Weights of a small sound classifier: layers 12.
Rows from block 9, named by matrix and row number. Rows with one number belong to one attention dimension. Each number is 128 + 32 x the weight over the matrix's rms, rounded and kept within 0 to 255. All counts start at 0. Numbers have three digits each.
# v: attention query, key and value (stacked) (model.blocks.9.attn.qkv.weight, 576x192, the v third), inputs 144-191
# proj: attention output (model.blocks.9.attn.proj.weight, 192x192, transposed), outputs 144-191
v.27:103123124106166157163187137144153135069104189152116116159091124160121094149129119094130153130126169099116118173127108107163083145140128126065148
v.28:144140162083092052159135115133158050157088143139119128073139095099158158157093152162059127207173204088150153151130117129111169124162119137075136
v.29:171153154083059071070116108133131101186160054101097164143139129096142186147116111123133155167177116111122136070127102080062163158133129119136119
v.30:113126129147122144193189103175122164135117145133193087118149125124142128089133157130154096126108164131119109208102080142178106092091138112114113
v.31:142116144172106079128100076087109146145129097172062181067148072115141166125105163139091152154129081162189134089129163151007176128114165129163145
v.32:181125085165089125179141092154068103095140083137126146067117099089125088151153152091113101124095081167136117142140190150102175119145152167186137
v.33:111142119137150182133165139161125089109065098105167134137127139073176129123129148169104110159110163152146108130088080177118141134101174120121140
v.34:173159125084063105099129124151082124117120108107159102165136187121124162121172079116187141086127081123084129097167119056129163084155114119176113
v.35:112146118139099089090083132094089137134151116076144142122136124142111114100123142110093133122122073137124129094129159122128140109140117145138146
v.36:182143113182123093107064115099156103201189051115096157104178077111115141099170175157115122141140096126167171075137137180054175110118124159112159
v.37:069127109126153133079115177110168119125173185177164106162195150174128083128122117143132102090112172139079120130115116153221019141152098094055132
v.38:128158123078100089130150102088142104122119121135106177130113086132110110178154138120102141146157086127119182119130146116073133108132160122095128
v.39:075112132176138159168198104176089127085101149072211121118120091135150115156111125097098062126085169142103079190105087147174094086131127125104072
v.40:089114137133176091114145148088132112183208138187210078107172067166126095102134129158105122109090170106125129149070116177167101110097104132048140
v.41:165140122161083161126070118170082170088099101095121140095135135101132142154119145119163105099136086190080103097170133113111146121092128133202128
v.42:184118122170179136145135087162155114192132070130075108095128055099160145119165155119102114154142140109145161051147106159061170135123168104139092
v.43:196151147157072082086048080114143058177130082097068193083131091085148200136076140160064177227164140122191118081137142119044188175180115168189149
v.44:111117132117099126120140135167104153139132103135176096183144123125136107091139127170154147100096106123100137114153147064165117128152088134133082
v.45:153130129087106084105120102157168126184155095096072147120162066098138180130127154146109137166195186085136165118158124125087151118148118153081131
v.46:158152144106111105118144143212113136134133102103132106132132112098135134137165125088137122104144113119077134112158131107131116121110147131144127
v.47:031101177142191168105123082091177127148136139126155167107134093146120104108100159145092104159143174140157132186069064201094077151057167109105121
v.48:228148158107056034097049085113128080171135095096085159113142099116119187126099110151116197189179111111166191082178146059028214080211087129123164
v.49:126144129154108118164130065114124087130119151100151170095111095114134105141104158093064157149123160141164155156071138178084158083112154121119158
v.50:072086152123138123153155152078145107097083202169139143115086142150129121147086089135123128158141151131144086227071108163171127124114114127107151
v.51:128093171133199214091141141157083136131091163060206090185083182123132108187160100095177079101099130144075114157144074115201076093100125129142108
v.52:127123118148116135108095144130128108139147117159163142121115102140129126129116114136101134134140170126140146129137106149100131186148125125094140
v.53:199147098213112114184128094150081128147131126069123140055106105090148169121090185093062165117146176146157150122139136148097144113128132147139097
proj.27:105109135156148094126120098166126141153154202126172142085112093122117145127149119150100126094101143136117134165150101118108136127112154109114156
proj.28:117103109146172095136140109138103141142140083148128070139140117047170106099132181133109119138100163153168128128102115137123169150146186170195097
proj.29:144119131134130161152145120114145151095122073185094068179144135124153108105114134107155120123130162108172147110103125114132159103153136137162120
proj.30:108098133116145102123113104143094139145178170123163144121121129112113133143126123144071117107110120152095113149125107120132090155115161148130171
proj.31:143171086145132146134157126120165129096092070114100101167157151089163098106125160109197101139116155140127125088100145178132160105160149140138099
proj.32:160163104129120154114121124120131139088084077109094125131138162110149147116141155118172098155140125160108098074104133173145103131122148139120140
proj.33:138110119103138095097118163110139134127128133121129150073122148075113141141174157120122132145107111153080130111088113150146094149135156166127138
proj.34:148174104111124198146142117073109132086109071121070121171131154167122158142095121121146100150145129165160087073124142144122123099122148093137117
proj.35:153158084149088159137137132129124106110092094129100143158130180158126129116131143130186131173148121138119099078138146175139135110137097087096128
proj.36:140173143125135147123136141150125130078058059155095119141160145113158107106124139095176133129144122118130130077108152134133146107141098137131114
proj.37:101102154145122111102096137167088107175155190151203148096103117155094170124138098160105163118149101131109125187164116105124116134112086101105153
proj.38:155147076152149124146131124107118126081119119126096120158162089128157091081139141115175115121114141147121110085149157144135155137144128139133105
proj.39:100094104144109114116129117163099150160168190127177140097108143131113134128144148142085104115078126096085120168140101122134083171102164125102163
proj.40:118119132139115081096105123183086114143139168139192140112128128110120140106129144158093163123119108134107129141137116134128121154110117112114147
proj.41:131131111112103189147153154093152128110125090140076126172122170160129122137124114102187092123127139113136106129130139137154097111143126126118129
proj.42:131144154112134120138123138130153168086111072150097103109144109112136106136149133087130102119119136077148136129087130108125146127139130173136139
proj.43:140132139161113148138148156136157136132091060146091039146120147077181087101138160101168132120112152117165164082086134121110175094164150164162075
proj.44:145128094122130118153140071082085114119147147118141116143084122117129145143105125123082119142113140131169137123141123119129107132138156136142106
proj.45:111115156128134085109097106147172151142110064209124101109136103075166093108129123127144139114140132138147142115111164113122171111151106153149157
proj.46:144149111131126177124139100094121150106113088154089107145127153152117157123108117118150101132137139131139108131124136139120111115117139108130139
proj.47:101063151127135081151135153178142111158152188142176141103141105106138087125160140114106166089096128081101161174132105093137154147159106162123121
proj.48:135165124118117170155140135082139126127093047117063074178138147108171116133099124120166110149139142172184127077104156130116160092153152137167075
proj.49:142144078189151126134141131154104145119095086143141099099172175096136123065152203115163112144097136119102118108099111161124154120140192147129113
proj.50:112122102142156095119140131155092110139139177082150152114146110130115148130147160161089152122104107166096121098141125148124138164108171132120118
proj.51:125095109135087170136164159145094131104140162111124161113138170204073182148124165129096117131105108102078080138141098123110081159101159099105154
proj.52:123129158128152095110092162160164110146126130145139123116151118083162108105134129155145158153128127103157134122115133098141153120145120164142105
proj.53:139164123167107182109132136169149137121063077141120100097137185129146121083176178133189093131105131127097111087113152151144132132126145125123136