config.yaml
gain_aug_db: 6
input: "log_mel"
activation: "geglu"
fused_qkv: true
label_smoothing: 0.2
beta2: 0.999
beta1: 0.95
max_precond_dim: 1024
lr_schedule: "wsd"
warmup_steps: 760
Rows from block 3 of a small sound classifier, named by matrix and row number. Rows with one number belong to one neuron. Each number is 128 + 24 x the weight over its row's rms, rounded and kept within 0 to 255. All counts start at 0. Numbers have three digits each.
Before each neuron's rows are labels from the 100 clips, of 14976, where the neuron reaches its largest size: "strongest on" is what is common among them. Only what is clearly more common there than usual is listed. The data: read English sentences (LibriTTS-R).
# gate: MLP gate (model.blocks.3.mlp.gate.weight, 512x192), inputs 128-191
# fc1: MLP up (model.blocks.3.mlp.fc1.weight, 512x192), inputs 128-191
# fc2: MLP down (model.blocks.3.mlp.fc2.weight, 192x512, transposed), outputs 128-191

strongest on: voice: female
gate.389:109100141143152117120131105158132154121109103170124126111109104140108126152133119146129143102132095121163135165103133141135114135114089105100142134113127118072148098149116135123138128179138105
fc1.389:159119148111104131143127147111116176150133113094134155141135155114136109103105111163164146163137115117082082149139094157147160121119111116160138125127155139167192127136139146104122097145122149
fc2.389:151131148108114153097150126116143145116166165132114129134111150091147142111116160079141152131112116129138147087101105156143113169130103078131093099117146115156141154127130100124129125154085165

strongest on: voice: female
gate.206:173097140114141082111104175125108111065112143145143112121136148139142132087140094116097125135095136137127126180170102108091109131106132135122148147153129154133113106139134127145162091084121112
fc1.206:118175089156102113122158104108137150155146113118123158135119119154078113177151130113121122125110134078095126152115142147183157148169117138141123136134131140151144152149151107078117141177117102
fc2.206:089138121140180148124112130113130102175165112143102137099131122115160136114096141090151127132068133161177095063141114137171120114120146103122140123084152118122130129155114074143159140101101159

strongest on: voice: female
gate.140:092112098138154105083165087113086118149148155103136153122143130104120137066132134126117124137117107106109076090123141155120112086160106107126114119102160128106119114112133117132193136165197120
fc1.140:094119132141141096127128099142095131083171138129164125144129128174129145127164125157140110134176113099094084084114122113101138105137124121148137135120147151113131142168123107115149132184163114
fc2.140:143094154121112123148122143152133108120110114164123114093114134153143106148127142120152161111177112096146136095151126092129158159174100120094137130162096139102146141151107101123132191099102177

strongest on: voice: male
gate.252:142112103091135121127147117124072104132121140152161103130119124151191145114138145082161093137157123092125151113128121108156107093104124119140171137123186160119077152158130136137142127119118145
fc1.252:096117109129092117107141142097119096143105133175175135150115135113141144150102132140145103131099121146131128154114133114158131132129144115106179114154137139081092089091158118153158148141152102
fc2.252:116115085096122125131128134124138140125134161120122114149086148124175118123154117149131140136106148127167102142166131119121104134139138174110159158144132155139090149117132150112157167157080131

strongest on: voice: female
gate.317:115111115154096110120155140131104128123137139094126115152122081083119131095151087100146092124137114115078090119121169103145118105128123107164142094125142121085121150141126135149158131151125157
fc1.317:106135115138116124136117170129117077111161133170133165080089150152128129127098158080147125139096084122175126145123142149156126135167155148059146114107124139189148103141102155107155126124147145
fc2.317:125150151133131104143115113127151080129110144146142119101103114124135159134149132189157129152087148085176159116151107149156100146114152128116136113104106091137144131094140142108120082152112116

strongest on: voice: female
gate.337:121155134143136067110110128117139146145133128129099113129152111109105108131135070098144122148058138131058159127132158165154089136131121145155133112143155152144129133128158130130095110120168106
fc1.337:107157113162113117123118151118127121159173093106117174114138125130171135101126077118091117143093152117153132151127146094122125110118167168135128155155121124154090125169096139090060120122133117
fc2.337:141150155122123102133086078132144108126137119144158130077132117127079118115115157132139150117164117150131132112122125137074186129138156172120148156100148136117101088150132132190121136092118135

strongest on: voice: female
gate.32:133149168120150101141153119121100146134140124096135162126107130163115148131170109142112112173055127076153160097109130140105168087144130110144106119065097137130169141142137154122093152128123078
fc1.32:162081134092151170141114115145126088159104186093131144128127135102122123121174125144096119101126103155139113119143157118144127101137138118145113127157115182126093101128104151116179120121120134
fc2.32:166122103127105134126174146117098123099112119126126166131140130137161152128120123082105102185114122093118125151130120176128107120101105089161088161143142122128122141106152134099143110134162130

strongest on: voice: female
gate.108:149138129157122122139122160105138136131114140085125152162163133116134117098126094114136130086132099106096117141130102121076114119136108138128158133123142121135104111151136111136115104097158131
fc1.108:113096110134137161144119095119130139123147113142144123125098117144141138126141143112109140143193137116113153087113120146155127110125118143149132087053125147122136152127118141142120117103090118
fc2.108:095149157174132103103134144141123085119152156118115074102106129165165115122126128096084105151148136134112152131118113104135125117103151142155138120101165115130116121100157170090106106113128124

strongest on: voice: male
gate.133:087154134077117172151151126137134102187091112128095135121099131124130115144199086147119073148130092112123156097118127123078137100119153111124123157119137100165141128118102165141137095119144087
fc1.133:154155109191136202135109125130132132147150123114128108128184123135142112143143153103132103099121124120114098121131125166201123116139111152127124091117108142086104128119110140110127140126161118
fc2.133:125119145110138124138086111137128144166142112108143153089129097084136088128148091114117138167122137126131090186129163115141099129113127092159107143100119089157149157139102150142130133158122139

strongest on: voice: male
gate.400:136113112070127123142150166120160189125086125164123121136111127150103119170161147094119104149121116111093131090130164121110114112139142117151121176095127120119122114128148126160149150104111105
fc1.400:139170114145124160119114129120102125114139148087171164118107125105126121137091142118171144149063095146131095162130120127123101128116116129137149125177135130084105161130135107110132088103163118
fc2.400:146100095116138145173121169114114139091152158108134156132122114120153133103157103131103133123116162124155108143175185147125130112127116135196134147125167145118109145131110148127118121112104097

strongest on: voice: female
gate.452:098102099111137146148108102142111113163130143103091113116137084115194133108172113087130135116116107124132109164113206112125084098107107125127114161083154106137149137099130133154162087185138092
fc1.452:083173141098121068161096128137123118109122119160088149090098146114144134110096096128110097157084131125153113158104166119158127107097107152100160162154122120162140126108146112139145115173166141
fc2.452:142137111116141126119112118146172142123124149143141156152137138123143114108096122114139173142101075133118122110173073120111147174131115111105161113094135116182145141099122087152173091125106145

strongest on: voice: female
gate.464:117106166112107153109131141127150112137100073131136142125086121128159104132136120133154064093078114138104134164112111134128111139157114141116104112109168167146142138120132117112122130077156071
fc1.464:106134158124098124142136096127131100115139131143103139162104117122119153157092137119140145124125139152139106186144169103119143128104154093134137090137106074095095138122119133124106145147116145
fc2.464:160124168117109145142120093170128113150133113148140148145101107107118158118183182135160108119148100145127104126134133132137126122134125137170132091113132149086122112173112112122129151114135182

strongest on: voice: female
gate.391:174063086105134084115131137097107123164128134087150166107169180142112159091141049133110100123139140126162139136136116146159126107140123135132136111102176137156142113153141122164121146126134123
fc1.391:189129136109135140153125126108107168134122127140177140145118133140126106122122126113161126125112108146118123118150124176093080105124124144180187141109108104157113110098115166090142091143113122
fc2.391:117165075116116113152110187129112122119146113079118124131148132108163092150120104098135108118126108141094166116176154163147100122117180110175136146110165112138130146137129163130100114152163106

strongest on: voice: female
gate.244:102126138125142101125111128116132141124109118117089124120133130117103156115149079125117108196096152089141115213123119141119146123112084120148125134137144117091153121108169134162176140125094135
fc1.244:116104100127120140132109118134165139115138150164144101162095131053108123107124145152142131171153124137077107139132110113127124130151108105127157116149139131105164125108112151123171156120112154
fc2.244:129109108114145152094139177101097123097139122114124145071159097101184121116114123152142103152123145117130075183160124160141113093064120134130091150124144083123100123126138132145148125122126126

strongest on: voice: female
gate.294:109148148141159153156116129152143112179127099093095136132108089147105141139135129123163160084105087073091164095156146076162148121154151104117148117106104139095129126158098150111126115091139120
fc1.294:160110082114123174155125140122121135114147155126129116113124154109148131099150173105124097155186070111091132099120133171177121141112095147172138111124164131137114124127128106110146130102137136
fc2.294:139146142133127105120156105107130109142117156105138108146152148162101150084152152127090131125141122082125160113165099089099103142145136120125148146123140150169122105095128108079102115109154109

strongest on: voice: female
gate.58:105132139132152140139164119146139154150120135182140127101120126147112084173096120095120132123085133136141175110111156151093146080137150113125136147134145099151180124124121123136146125140122152
fc1.58:171126142107086123100149093124121108119148081067132117112124112070140135098155131127122114094155131121129124110118146152132128127144106122158114119129142156122098116129129159145144120132128141
fc2.58:141131147139110189133142136118121150147127129118143139146151076121151099114109102130173170101114117177115157080103167160129103151157060117117120146162148097114114172116146093139180128178107101

strongest on: voice: male
gate.39:116138125162131106108096085163113101144115131092157112132123088145124147100150130100155130074111117127114139142117122112130118150123115083130154126162158166085169154133150094112161128132160152
fc1.39:170155106117108134140149138141164144167133170082117109161157127149083157153174154069101139135137097090158157150113128110118138117134184083165111159120131159079139127144121109102146139099117144
fc2.39:152140118120149097150139133154103168069134125109122150122140102093103147164092102113122129143163124150119111145116121175113134071108127112164118145138138137127104101117133129132155163112134119

strongest on: voice: male
gate.482:165180134101148130147103078126120135084132132126130115088101140132155162116132126102110130128115090129133124113135127147120112098114121144112140125162108158142175180114159114141097138136122099
fc1.482:104187156180115072128154137126115125112125223168145094148126071122142110126116138155148154160114156159091117122131171087158124138116125111082096128112111149116147168080128124101173145120152099
fc2.482:123093133105116090106114073143127099098134111113098131112153131095115130101105149090185103116143139133140134082123129131094103107133139127138130143123168156127125152126080108120145110087119158

strongest on: voice: female
gate.120:129148155118115060112141141098100127109177072149126142119145153126137122151143099109106102128143150103114095131146137076099123143140147137142117130166116120135117109138132107123076124127152143
fc1.120:114111129152132177137111115150151106140096180116131088125112112145124132107114146143141159096089084140128142130097101143121138136082092113137140100086162118089134136144131180157187105138100116
fc2.120:136088147100105109140118146143156124111122140103131135141135080063093075107122131142159192100156127153126112124114128142129118142136142082143129131109106087092133119126123114105132107127085145

strongest on: voice: male
gate.427:114127147149146155134132127095112121144102148107116162160193123130161155107152088139102163101168161089085112139136122186119127144128117110079113097080119128173130128123138136134066107130177097
fc1.427:148136083128103052154126129126121151118106127168158088097079164151107108103131154113141100142165111111140115117127093108120129075119117170152170136117146155141142146109137149145202099125127148
fc2.427:148136145133134097155075127127156123130101131148106134112124113152133187130176109117083125082134146136119090162116161155121154113143160122140136110116128139178129150124165139121134104139130093

strongest on: voice: female
gate.166:141158134109108167136098095116124138166148116124110176146148142080113147126127093124142099106164122115121084117138149137104073142137116115142141126083132132116176097169159160126135099072106158
fc1.166:142119131143158141121134127123141137130133119126157129160138114154108116141154131126146133144165144094071161087120123157123111137159134137143118121093153166165149135123143130139148131151117080
fc2.166:099173165175127104115126154126105092126112140104099096098141130150120074132160110126106125137140128130096158117105144128121105117157130160150149114133139125110134130099154156138151096133126115

strongest on: voice: female
gate.172:135108118125115071134086132126125118146099108129111122153087150100126134093116074115153145126157127154173142113115153158146075132106100126171137132098147166098150147112144138119138125135108153
fc1.172:107138136117079143166101124150149104076102111112146117124146123138171129164157119132133120074035145163161118156109117120112135186096124130097126167151135103094152111100141126129125140162139169
fc2.172:147102125114110216162107111141178159111145117112155111124125115075139150092143154147159155090131098190119105130120125134125159156154118138152118116114142109124104159150149123113141163114110171

strongest on: voice: female
gate.143:155136148139085133111128124102126124142101155138161153134133170091143124138118088128144121120086090082115106114102133141115132113118128102161157133158160122132138095131133092092138094069125131
fc1.143:104137094093090122149120115169157156142138126145083156141101120074122113113126144122087112129122118133165142144120162110140094119134172107130108147168126124121148150124132144112118120152114164
fc2.143:180106083116143061105140093122155148113125164148131095131143130099106123100122161127153150143119126123115112128099135144150135125144133117130143124140134113107153093149151085142163106113120158

strongest on: voice: female
gate.281:110132126115125122142119134134130118126191138101114113082127108090126134150061117130149184083094091140117101162125114110176103118123130096095150118140078109122115127119095083128153115089137138
fc1.281:107174119132105124165105123113129132104076144169130190147091132164102138069148131089106120126182107122135120122128134175103163130141116146130107152110178148148148137129178124134131126167138101
fc2.281:113122138125142140096135125139131119140097164114093127148140138113099116128122121149147152118122128161117111107133159111138119085135093129135159173148119111105132125127114096138078153153134119

strongest on: voice: male
gate.401:186162131110111128135150094114140166125126177092115091097114131077126145155157148100140178115106106124153076161131121111141156115142120113158140138087111111116132154117138108133103115162099130
fc1.401:107120127102161118135137116138156110142132112160106116148123127132177106159092138118123110145117116135178118104128140140087107108090192132091116146130155108117121099126120136150129139079138133
fc2.401:168121112096123162100151087167172160128114124132122094131110118089107153113171176129160183121074102116153102121078146142126160127148093123122138151141106098123130100106125103148081170144153093

strongest on: voice: male
gate.315:130127112114114147098164151084161137139137130091111139147156172130151121154134071109177122101125135074144113093150123181101148108144129118153169135122177110100132106134128101146082130100117095
fc1.315:146121102104139095119178149136138156128098120122146171113119128100084125118148157062134094121114116133152119130108136117109149087120171119166133157163128158105158122188122103138096119117123164
fc2.315:164096113141136113138133130157192148127110115137073166167133116138080127178133162122170119089122143129121182102131131189100144144181136099115121155133133146140142113146141100146132157156112147

strongest on: voice: male
gate.13:126122097130130087115122162133115107092093133113144118132156139122160144112154119137140135095055142100105165104144110158095134125164143168135154154152111125125119065146144130173126134047169138
fc1.13:144102130173130134097132101144139168134176117116117152125157101116126129156138124151132107141147152130103115117128105110141154133131103135139122161110161153110191106185130127136121129136134144
fc2.13:155092125130105083158187155159125122116103106121130181165112134154084097148142124140141093117127140089154150110109118121101156102145118171109157132140124157083087117149127109133105103115115104

strongest on: voice: male
gate.450:123135115131116104160116072129149150084098115097086123127119129147156149090137169068111096138141113135128140082114139130146063097133105127168161127150124136117118167181127120144168104148110097
fc1.450:127118126097148129130119169128071105160147103168164175099103139143122130132120099157133151089158105129115143144117129117095124129148123144095135128140154144089122143104123129107102121130204150
fc2.450:099133118143100121105112129148106105124084126105120102100117105122125139050139181117157150139150130151152177113143128124101098133124152103122148096138148141129157165110124143071137112152119102

strongest on: voice: female
gate.103:108141130161099132109107101132141141112148115136110106121152148123140099087134085109101147134069112130076115132168093133144095129123112178144157133138148095174118119150149143137168095103162109
fc1.103:152096121144145163136119091102093144164096151116137091156130167155102115122142137140139135162168120127094138088120117150126115117147100111116149088115129154155107132119166115127113100094109113
fc2.103:088134081164138138153156129126127113143133140123132098117095138171125122143128104066091094150105147145178163135111129120126096119136132131121132102145118131163098170090107148090111138181122098

strongest on: voice: male
gate.111:172124130154129190148158151111114137146098137116155101131169136119085141109094126111161135124180136104116098088147073096144124117142096147177137144148161154138139115118152093120122137077161121
fc1.111:131059145150127141142092148164134135094147134132155145109116125139122160174148149091146132125189108124157145078127119140139144140113125129101150145093124124072131074139106143158127158094146134
fc2.111:102138127095102092139085098154156163133112145121102109130128146105120157095124155162187186119144122121107127125115138118100142148133167135079135101128130122091150147156151101165139106115095115

strongest on: voice: male
gate.129:143134172110130177129109052146111148129110151150122130110115147111130095129131161143115107099163113099120114138094172164090139140104140126141146127087122107109126126128184121115089098150163103
fc1.129:133111110129166092122101128120172154122160130072150104101110144148089126154110130105109133187163109151129115107142133135149133096109127156128138121138102093166167171117134139187097111113098156
fc2.129:139106110113120193119104131133137133125129170141132134095067131109142121143090079137104108124108105138149100156113137147152150107137114108155156125158126154131109156167140132109107137168118133

strongest on: voice: female
gate.491:132155112144130138107126132136123133154137172124121106149105093124144128139052073163112140114176145084132150167127121189145094120126143127146151115137129121142122142089154139145101105146084138
fc1.491:120134067147122167110135117131108150150132152165168075137112142108133123105161113105136130140139113103137106110121099138145134138158100119124128100145165101116134102174098136129130137119116148
fc2.491:138184175134164160113099132150105134120160133115092165102112104084133106113125105146143145130142098101160128105125138136126132148129136121161112099080115111135124096110137144145114094083149120

strongest on: voice: female
gate.149:127120129121108078110161128119128135152182142121140172148057104100111154112143141152121136152029093143182130109115163114113105144126133133146131108097130148112154179130164131119138125142119126
fc1.149:132137089155135166088140130105122135155105128141120155129157071161102105161143119125131089105098115147107113135121150059123118165157151117116116121121183138171160112178148152118143126147164116
fc2.149:116129126141158106125156115132178135116099150149172171172186124144101124116147122145139161098120101121109135122155109129102135167156130125158178126161161139128123114163139110138122115140116146

strongest on: voice: female
gate.387:130145124139116127132122137144180142109119087139108175137122097112135136146112136108164138079106112094145185126104133154092108116205165156138148131148112139130166135150123127120090107130123123
fc1.387:114118106152143084151132173116089135078150096157134135131111145137126140129106142142087062160097079130072083099141121104117096146114081142133163146152138153159105104115102086135182123098123176
fc2.387:127169163121133055134099118131109124121125127136174139099144096086127122112120144149129138145123115087127122108153143146100166127115157161120184149161118149117139125150112114123151086116109114

strongest on: voice: male
gate.159:185109154156094077138134111141147152126114178094128103104112103137152119118158135139134122110102137154096092101107140091107148123167116141121151132098056074073121177116119151149197099110151122
fc1.159:139129122129098086149176148136109130152115107087121157101115114162101105119110105152109119084083135101126150127113158120103109113142132137100128137146098118117113138118118125100124126127130123
fc2.159:154164080115107090110167081179142094138134095113122153171132164128144145118135134142153168133111136124125117094103124143106111125090110105165131148106122105131138093120153153107112112175152140

strongest on: voice: female
gate.424:129141114126125129090101113123122153165106152104181124112147081087147096134192097114104147101104159131192100171129140142108076148129100131140162149120121138096149092130164136141122123122137152
fc1.424:142125122155113129094154151129148120131126132093121137146156140100149102128097108111110080114126131089172118161119176105115117146129127093132107158149150073116145132165091111080114099151116152
fc2.424:126111135098128139125127093167137141113143137139137145168132136078132135130136193106183145145106102122136132146122119158137158131141121117133151116135114095104168141152115078108116112129131171

strongest on: voice: female
gate.207:167147126147087065162093133100122109117157130088102154109111122185130128129199115098141115119123099135149131124146124125129126138122093156136134101060133157101159141143091173124095125100120135
fc1.207:106127139139118130107127123147125139121134102177141165097107146112105140068093113105105164156142090107170131095137150109166137134138138139132102098133163130127126153115098154093155115133122144
fc2.207:096110125123124059098130144110174088057087140070103126159142148141157107098116096168115148114140168113195101121167114137136087112139167108109137111111168117153113105098121132111104108100136128

strongest on: voice: female
gate.393:130126109144146067147142149110144095174099112185183169147126144168117130121148126126142081154157085120130154115137108113142102122109105133101113160114135149159108132136120120151119109110169115
fc1.393:115127117143124117085107106108132107088147123062133092150105166124117094166114103108122177111095142171106097161133121119156143122098106120155154106138109106082103169146154113138107147118138145
fc2.393:154116096074129185147133143124152141138092118148171118137099120113120121102109146082163160143119118136133123122136132102106128121162109101146124155141119094139137169112166148139151138141093158

strongest on: voice: female
gate.399:131075118140139156074127131129124127134127079110115129131154120150096116131154078133132142119081137130121131107151138121139100116141105118110153118143127148075155086144157104166107113106173149
fc1.399:121122103100138170130116107126137124129131197119111137098128129146154159105155179119133073147129106137120140127111150179119086150114099156126131130094147135140144122119131129131182157121104128
fc2.399:120126105157131143089137112093184114127136193135132116155160134147086084116161134132105141135106124101170133136161148120131141140129125116130142150141117118129133070098152129111135145138130077

strongest on: voice: male
gate.385:116119130093121107128102109104106156112048103163146143083119133108109122124114119119139141127153111119120124133116136115111098140163099131139120140140138143110108109151138129120130137060155170
fc1.385:150135108115112115116144187121140120129148159135113115176130134151103133125150135109149141134210100113107093138121118118101128162142107107167147098133094108114130121156127122096132166134139129
fc2.385:150112129082118155097132085121115106122123106097159135148106096095114145102178109130135154131108135107161109145121110156136137163115127099173121121127125117129125124163123113114127174158103143

strongest on: voice: female
gate.218:142160151145156123124112093146123172168116108105134140115158100095128139093128121148139136112064129105182120120125136146103108138144143153126164158122152134149097131136145143155156141111099145
fc1.218:166125133177161110107132107124154157160097154121135170190160153145124125161130118135157159131180182099081142086141092135114110132135135108176120134081118125150157117133143129084066129104136088
fc2.218:085125153117164106148130112127118115152154058139143124117104129124088106127121111094108110144140136107113156120105156121094107111133136148162137181115108153114135107151127167145108130130146118

strongest on: voice: male
gate.89:084073121105130099136163155104097137089147138145144103092102115111136156126099118158145110104100114128098111110120117167096116146156112109099102152133144101117126148144164099158166101112086142
fc1.89:130085126101129129140122136133140142145132136141128139108117093116153124092141102106111100153116141120116099142132124102118134130097123115103114147077089089112090122121112124132115082107127127
fc2.89:105132123116156153148140087124097142104171126156142140113137131110110107093124108111139111126161114178116128077120158168171113086062116092156131098163123134152138173154124131146118141120133151

strongest on: voice: male
gate.475:116119089097167094103102103100147144124103155089096153148147156108079109147092089095159131127118144109089144102111128175142082098136129095156109151140173107146129123115159157171143076159139118
fc1.475:134095095158115115110154112148112135123095160117135076133137133138139140093158166097103157115132102154157113051141123134116105113130148139157146112101132196129150102131130141144155138106096148
fc2.475:105092135109085116123172145080148133138126141133122145132144123151106139135119139151165138108162146109129139143056178129122174112150149158151135135126115157105129126122121120161161118125122079

strongest on: voice: female
gate.344:154143158123193105138120177161163127141123142105114101160182104114141109100124093147153134129063170123156139119134096110122111114100113155122126129143119098127096104082136121130133129094166123
fc1.344:104141113147125162137162142129082102129124133118134120107105125120129134148122164088147124130210112140073139136111128173148140123140119114144143139105142155102106151123117106120159129150134125
fc2.344:110139122111142149111129143141096148137103173138098142122109155130094088100098128142181129148099125179120136099106128132130076102133125120107109127160122062150148129109125134109082142137145127

strongest on: voice: male
gate.178:126124135155200139121107103166135122133142171137158088165100064105120129094123146107126141094125145089073151144114110119104120137119132108125129118118127165122090147129092118141154140097154128
fc1.178:133126139145134109119173097137151128134135085108093111163139149144120110149150127090158167099127083159165161092116161121159132117127146151155120115105144109089120108147095151143105093128111126
fc2.178:165115132161137132109130101117152142134095112144153120135137143105083140136086146125144115120128135137067158060091102137137156143139136107145161158108100104130125136134107128131100139121185095

strongest on: voice: male
gate.481:143163124116110176133115108112117133128086114102164121126131169101131128119100160085123104135084109145145166087128118122109112106175123152171129170136150140146133082147155136108080124086126094
fc1.481:136118098142158092122133157119111098152176133144152138141146121145116137164097097125135127146136100113145130121102138124136096142102129111117138145176104134120102106143112116144118175087148108
fc2.481:149073099116111096164132085120113131129148116149095081108097148121141168094127121146169132125107098119153115082135151111158155115125121117152133121128144155105137131123101093110122167144114130

strongest on: voice: female
gate.240:142122122133113087108154093113110110116168091137148150122139186124130117170119123131123071140118094084136138130121158151132156135143130145128109171167124100127144079109127125116094144135128112
fc1.240:125121119104058073119138202098106118118110131104130197133122156172105111108135119134120114148146158093152094100130132158110107159136133123147091153119147149104129109127149116139092158139111135
fc2.240:139122158175129144146104104163128158142110123155106113138132128160116123138124133145099139090150166108150132120127112087087112176155121152112124103154073182114118113124151163138133151093170103

strongest on: voice: female
gate.144:105081108147180128153102173115101131113143142101141108158133121169136119148098134120132107109130126165142108112144128075126116139108120162154116135135130183118093101125107136120161152106134129
fc1.144:124141123099121130119146164086126125151134156114137084126140092086164157097081121182099173111087131151116116144144133104116140161114135152123161137166101117127111113156102116140119127095150145
fc2.144:165123121100144157135135138094109146133119124145138138116100096100141146163148096102121144122120084112157126169109185186130116084096150125140175170113128099169112147130152103142117139130087135

strongest on: voice: male
gate.9:120125102135147192173127126121127108206124172112097092112150118091163121100099149101119131133141114129125080136100140122055101114104123158132118140144199138080102134132140142112147157133148127
fc1.9:123083164139153109092101121144134157134145132166156179138146169146141135143107104101107118103122161110124102102152100110112128119148125149121090151103139136146116124112104148146111122123158084
fc2.9:123124174119169072112089162112113104128127104163166129098129117173143105122142109122158147109175154115112124149104149142092141125121111118129155157123112133131096104134120183147098134085114111

strongest on: voice: male
gate.322:150121138135151162132092130102140140115106095094135120123146134148130111116162118121136120139163127118130107119138162168114117139141095119121150147102195146126131116137128137130109153132120154
fc1.322:083096140144115136113141159140137115155135111148162123110114088141152139156189134140099170089173121083123130098128161055141156129132117130138108148126093153147151089134079106134077170109147137
fc2.322:124136131116110112113163098124128160132111138153120125084094088098126105125164156136099154160122142141132138101098141154084141147138155085141145138102098115147109163134107140129084119147189122

strongest on: voice: female
gate.215:096102113139151134120137140140120160121181095114107124148172113143126112110127124125105189078064132134079137143144125139127127131117138129171102110092126160126128114167134144123153132108157106
fc1.215:139114107169136134113166149140100119121095123085166113119147146171136113134153155130133086157170112122161062149123139120154152130145093123157121130108168182140169126121103141129162166130101139
fc2.215:139153105169093130133146145114110104129132137124123113164122137149122148153160126149171128121126122117132135124117163168115144089111137144097143101158131117123124154061181117092176074163148086

strongest on: voice: female
gate.151:155100159145149110131155104122120120133133130136126155141157154110113125100154139172089146126104135123124115131162144127125120111163097104119118103075133164120108126108141122131098140076198093
fc1.151:138136141097097129115112150135126151067128127091188120127094163133149101125146119107119096127097133119098125111116065143121114103110143160150153145123139149141164123118125140124108082132106146
fc2.151:115126106124132117159118168092107115094122091103113122071124132160156111130156085138115113128154103096128058192147122123170146094135118124141106150101100120159106115150152134144112162140146124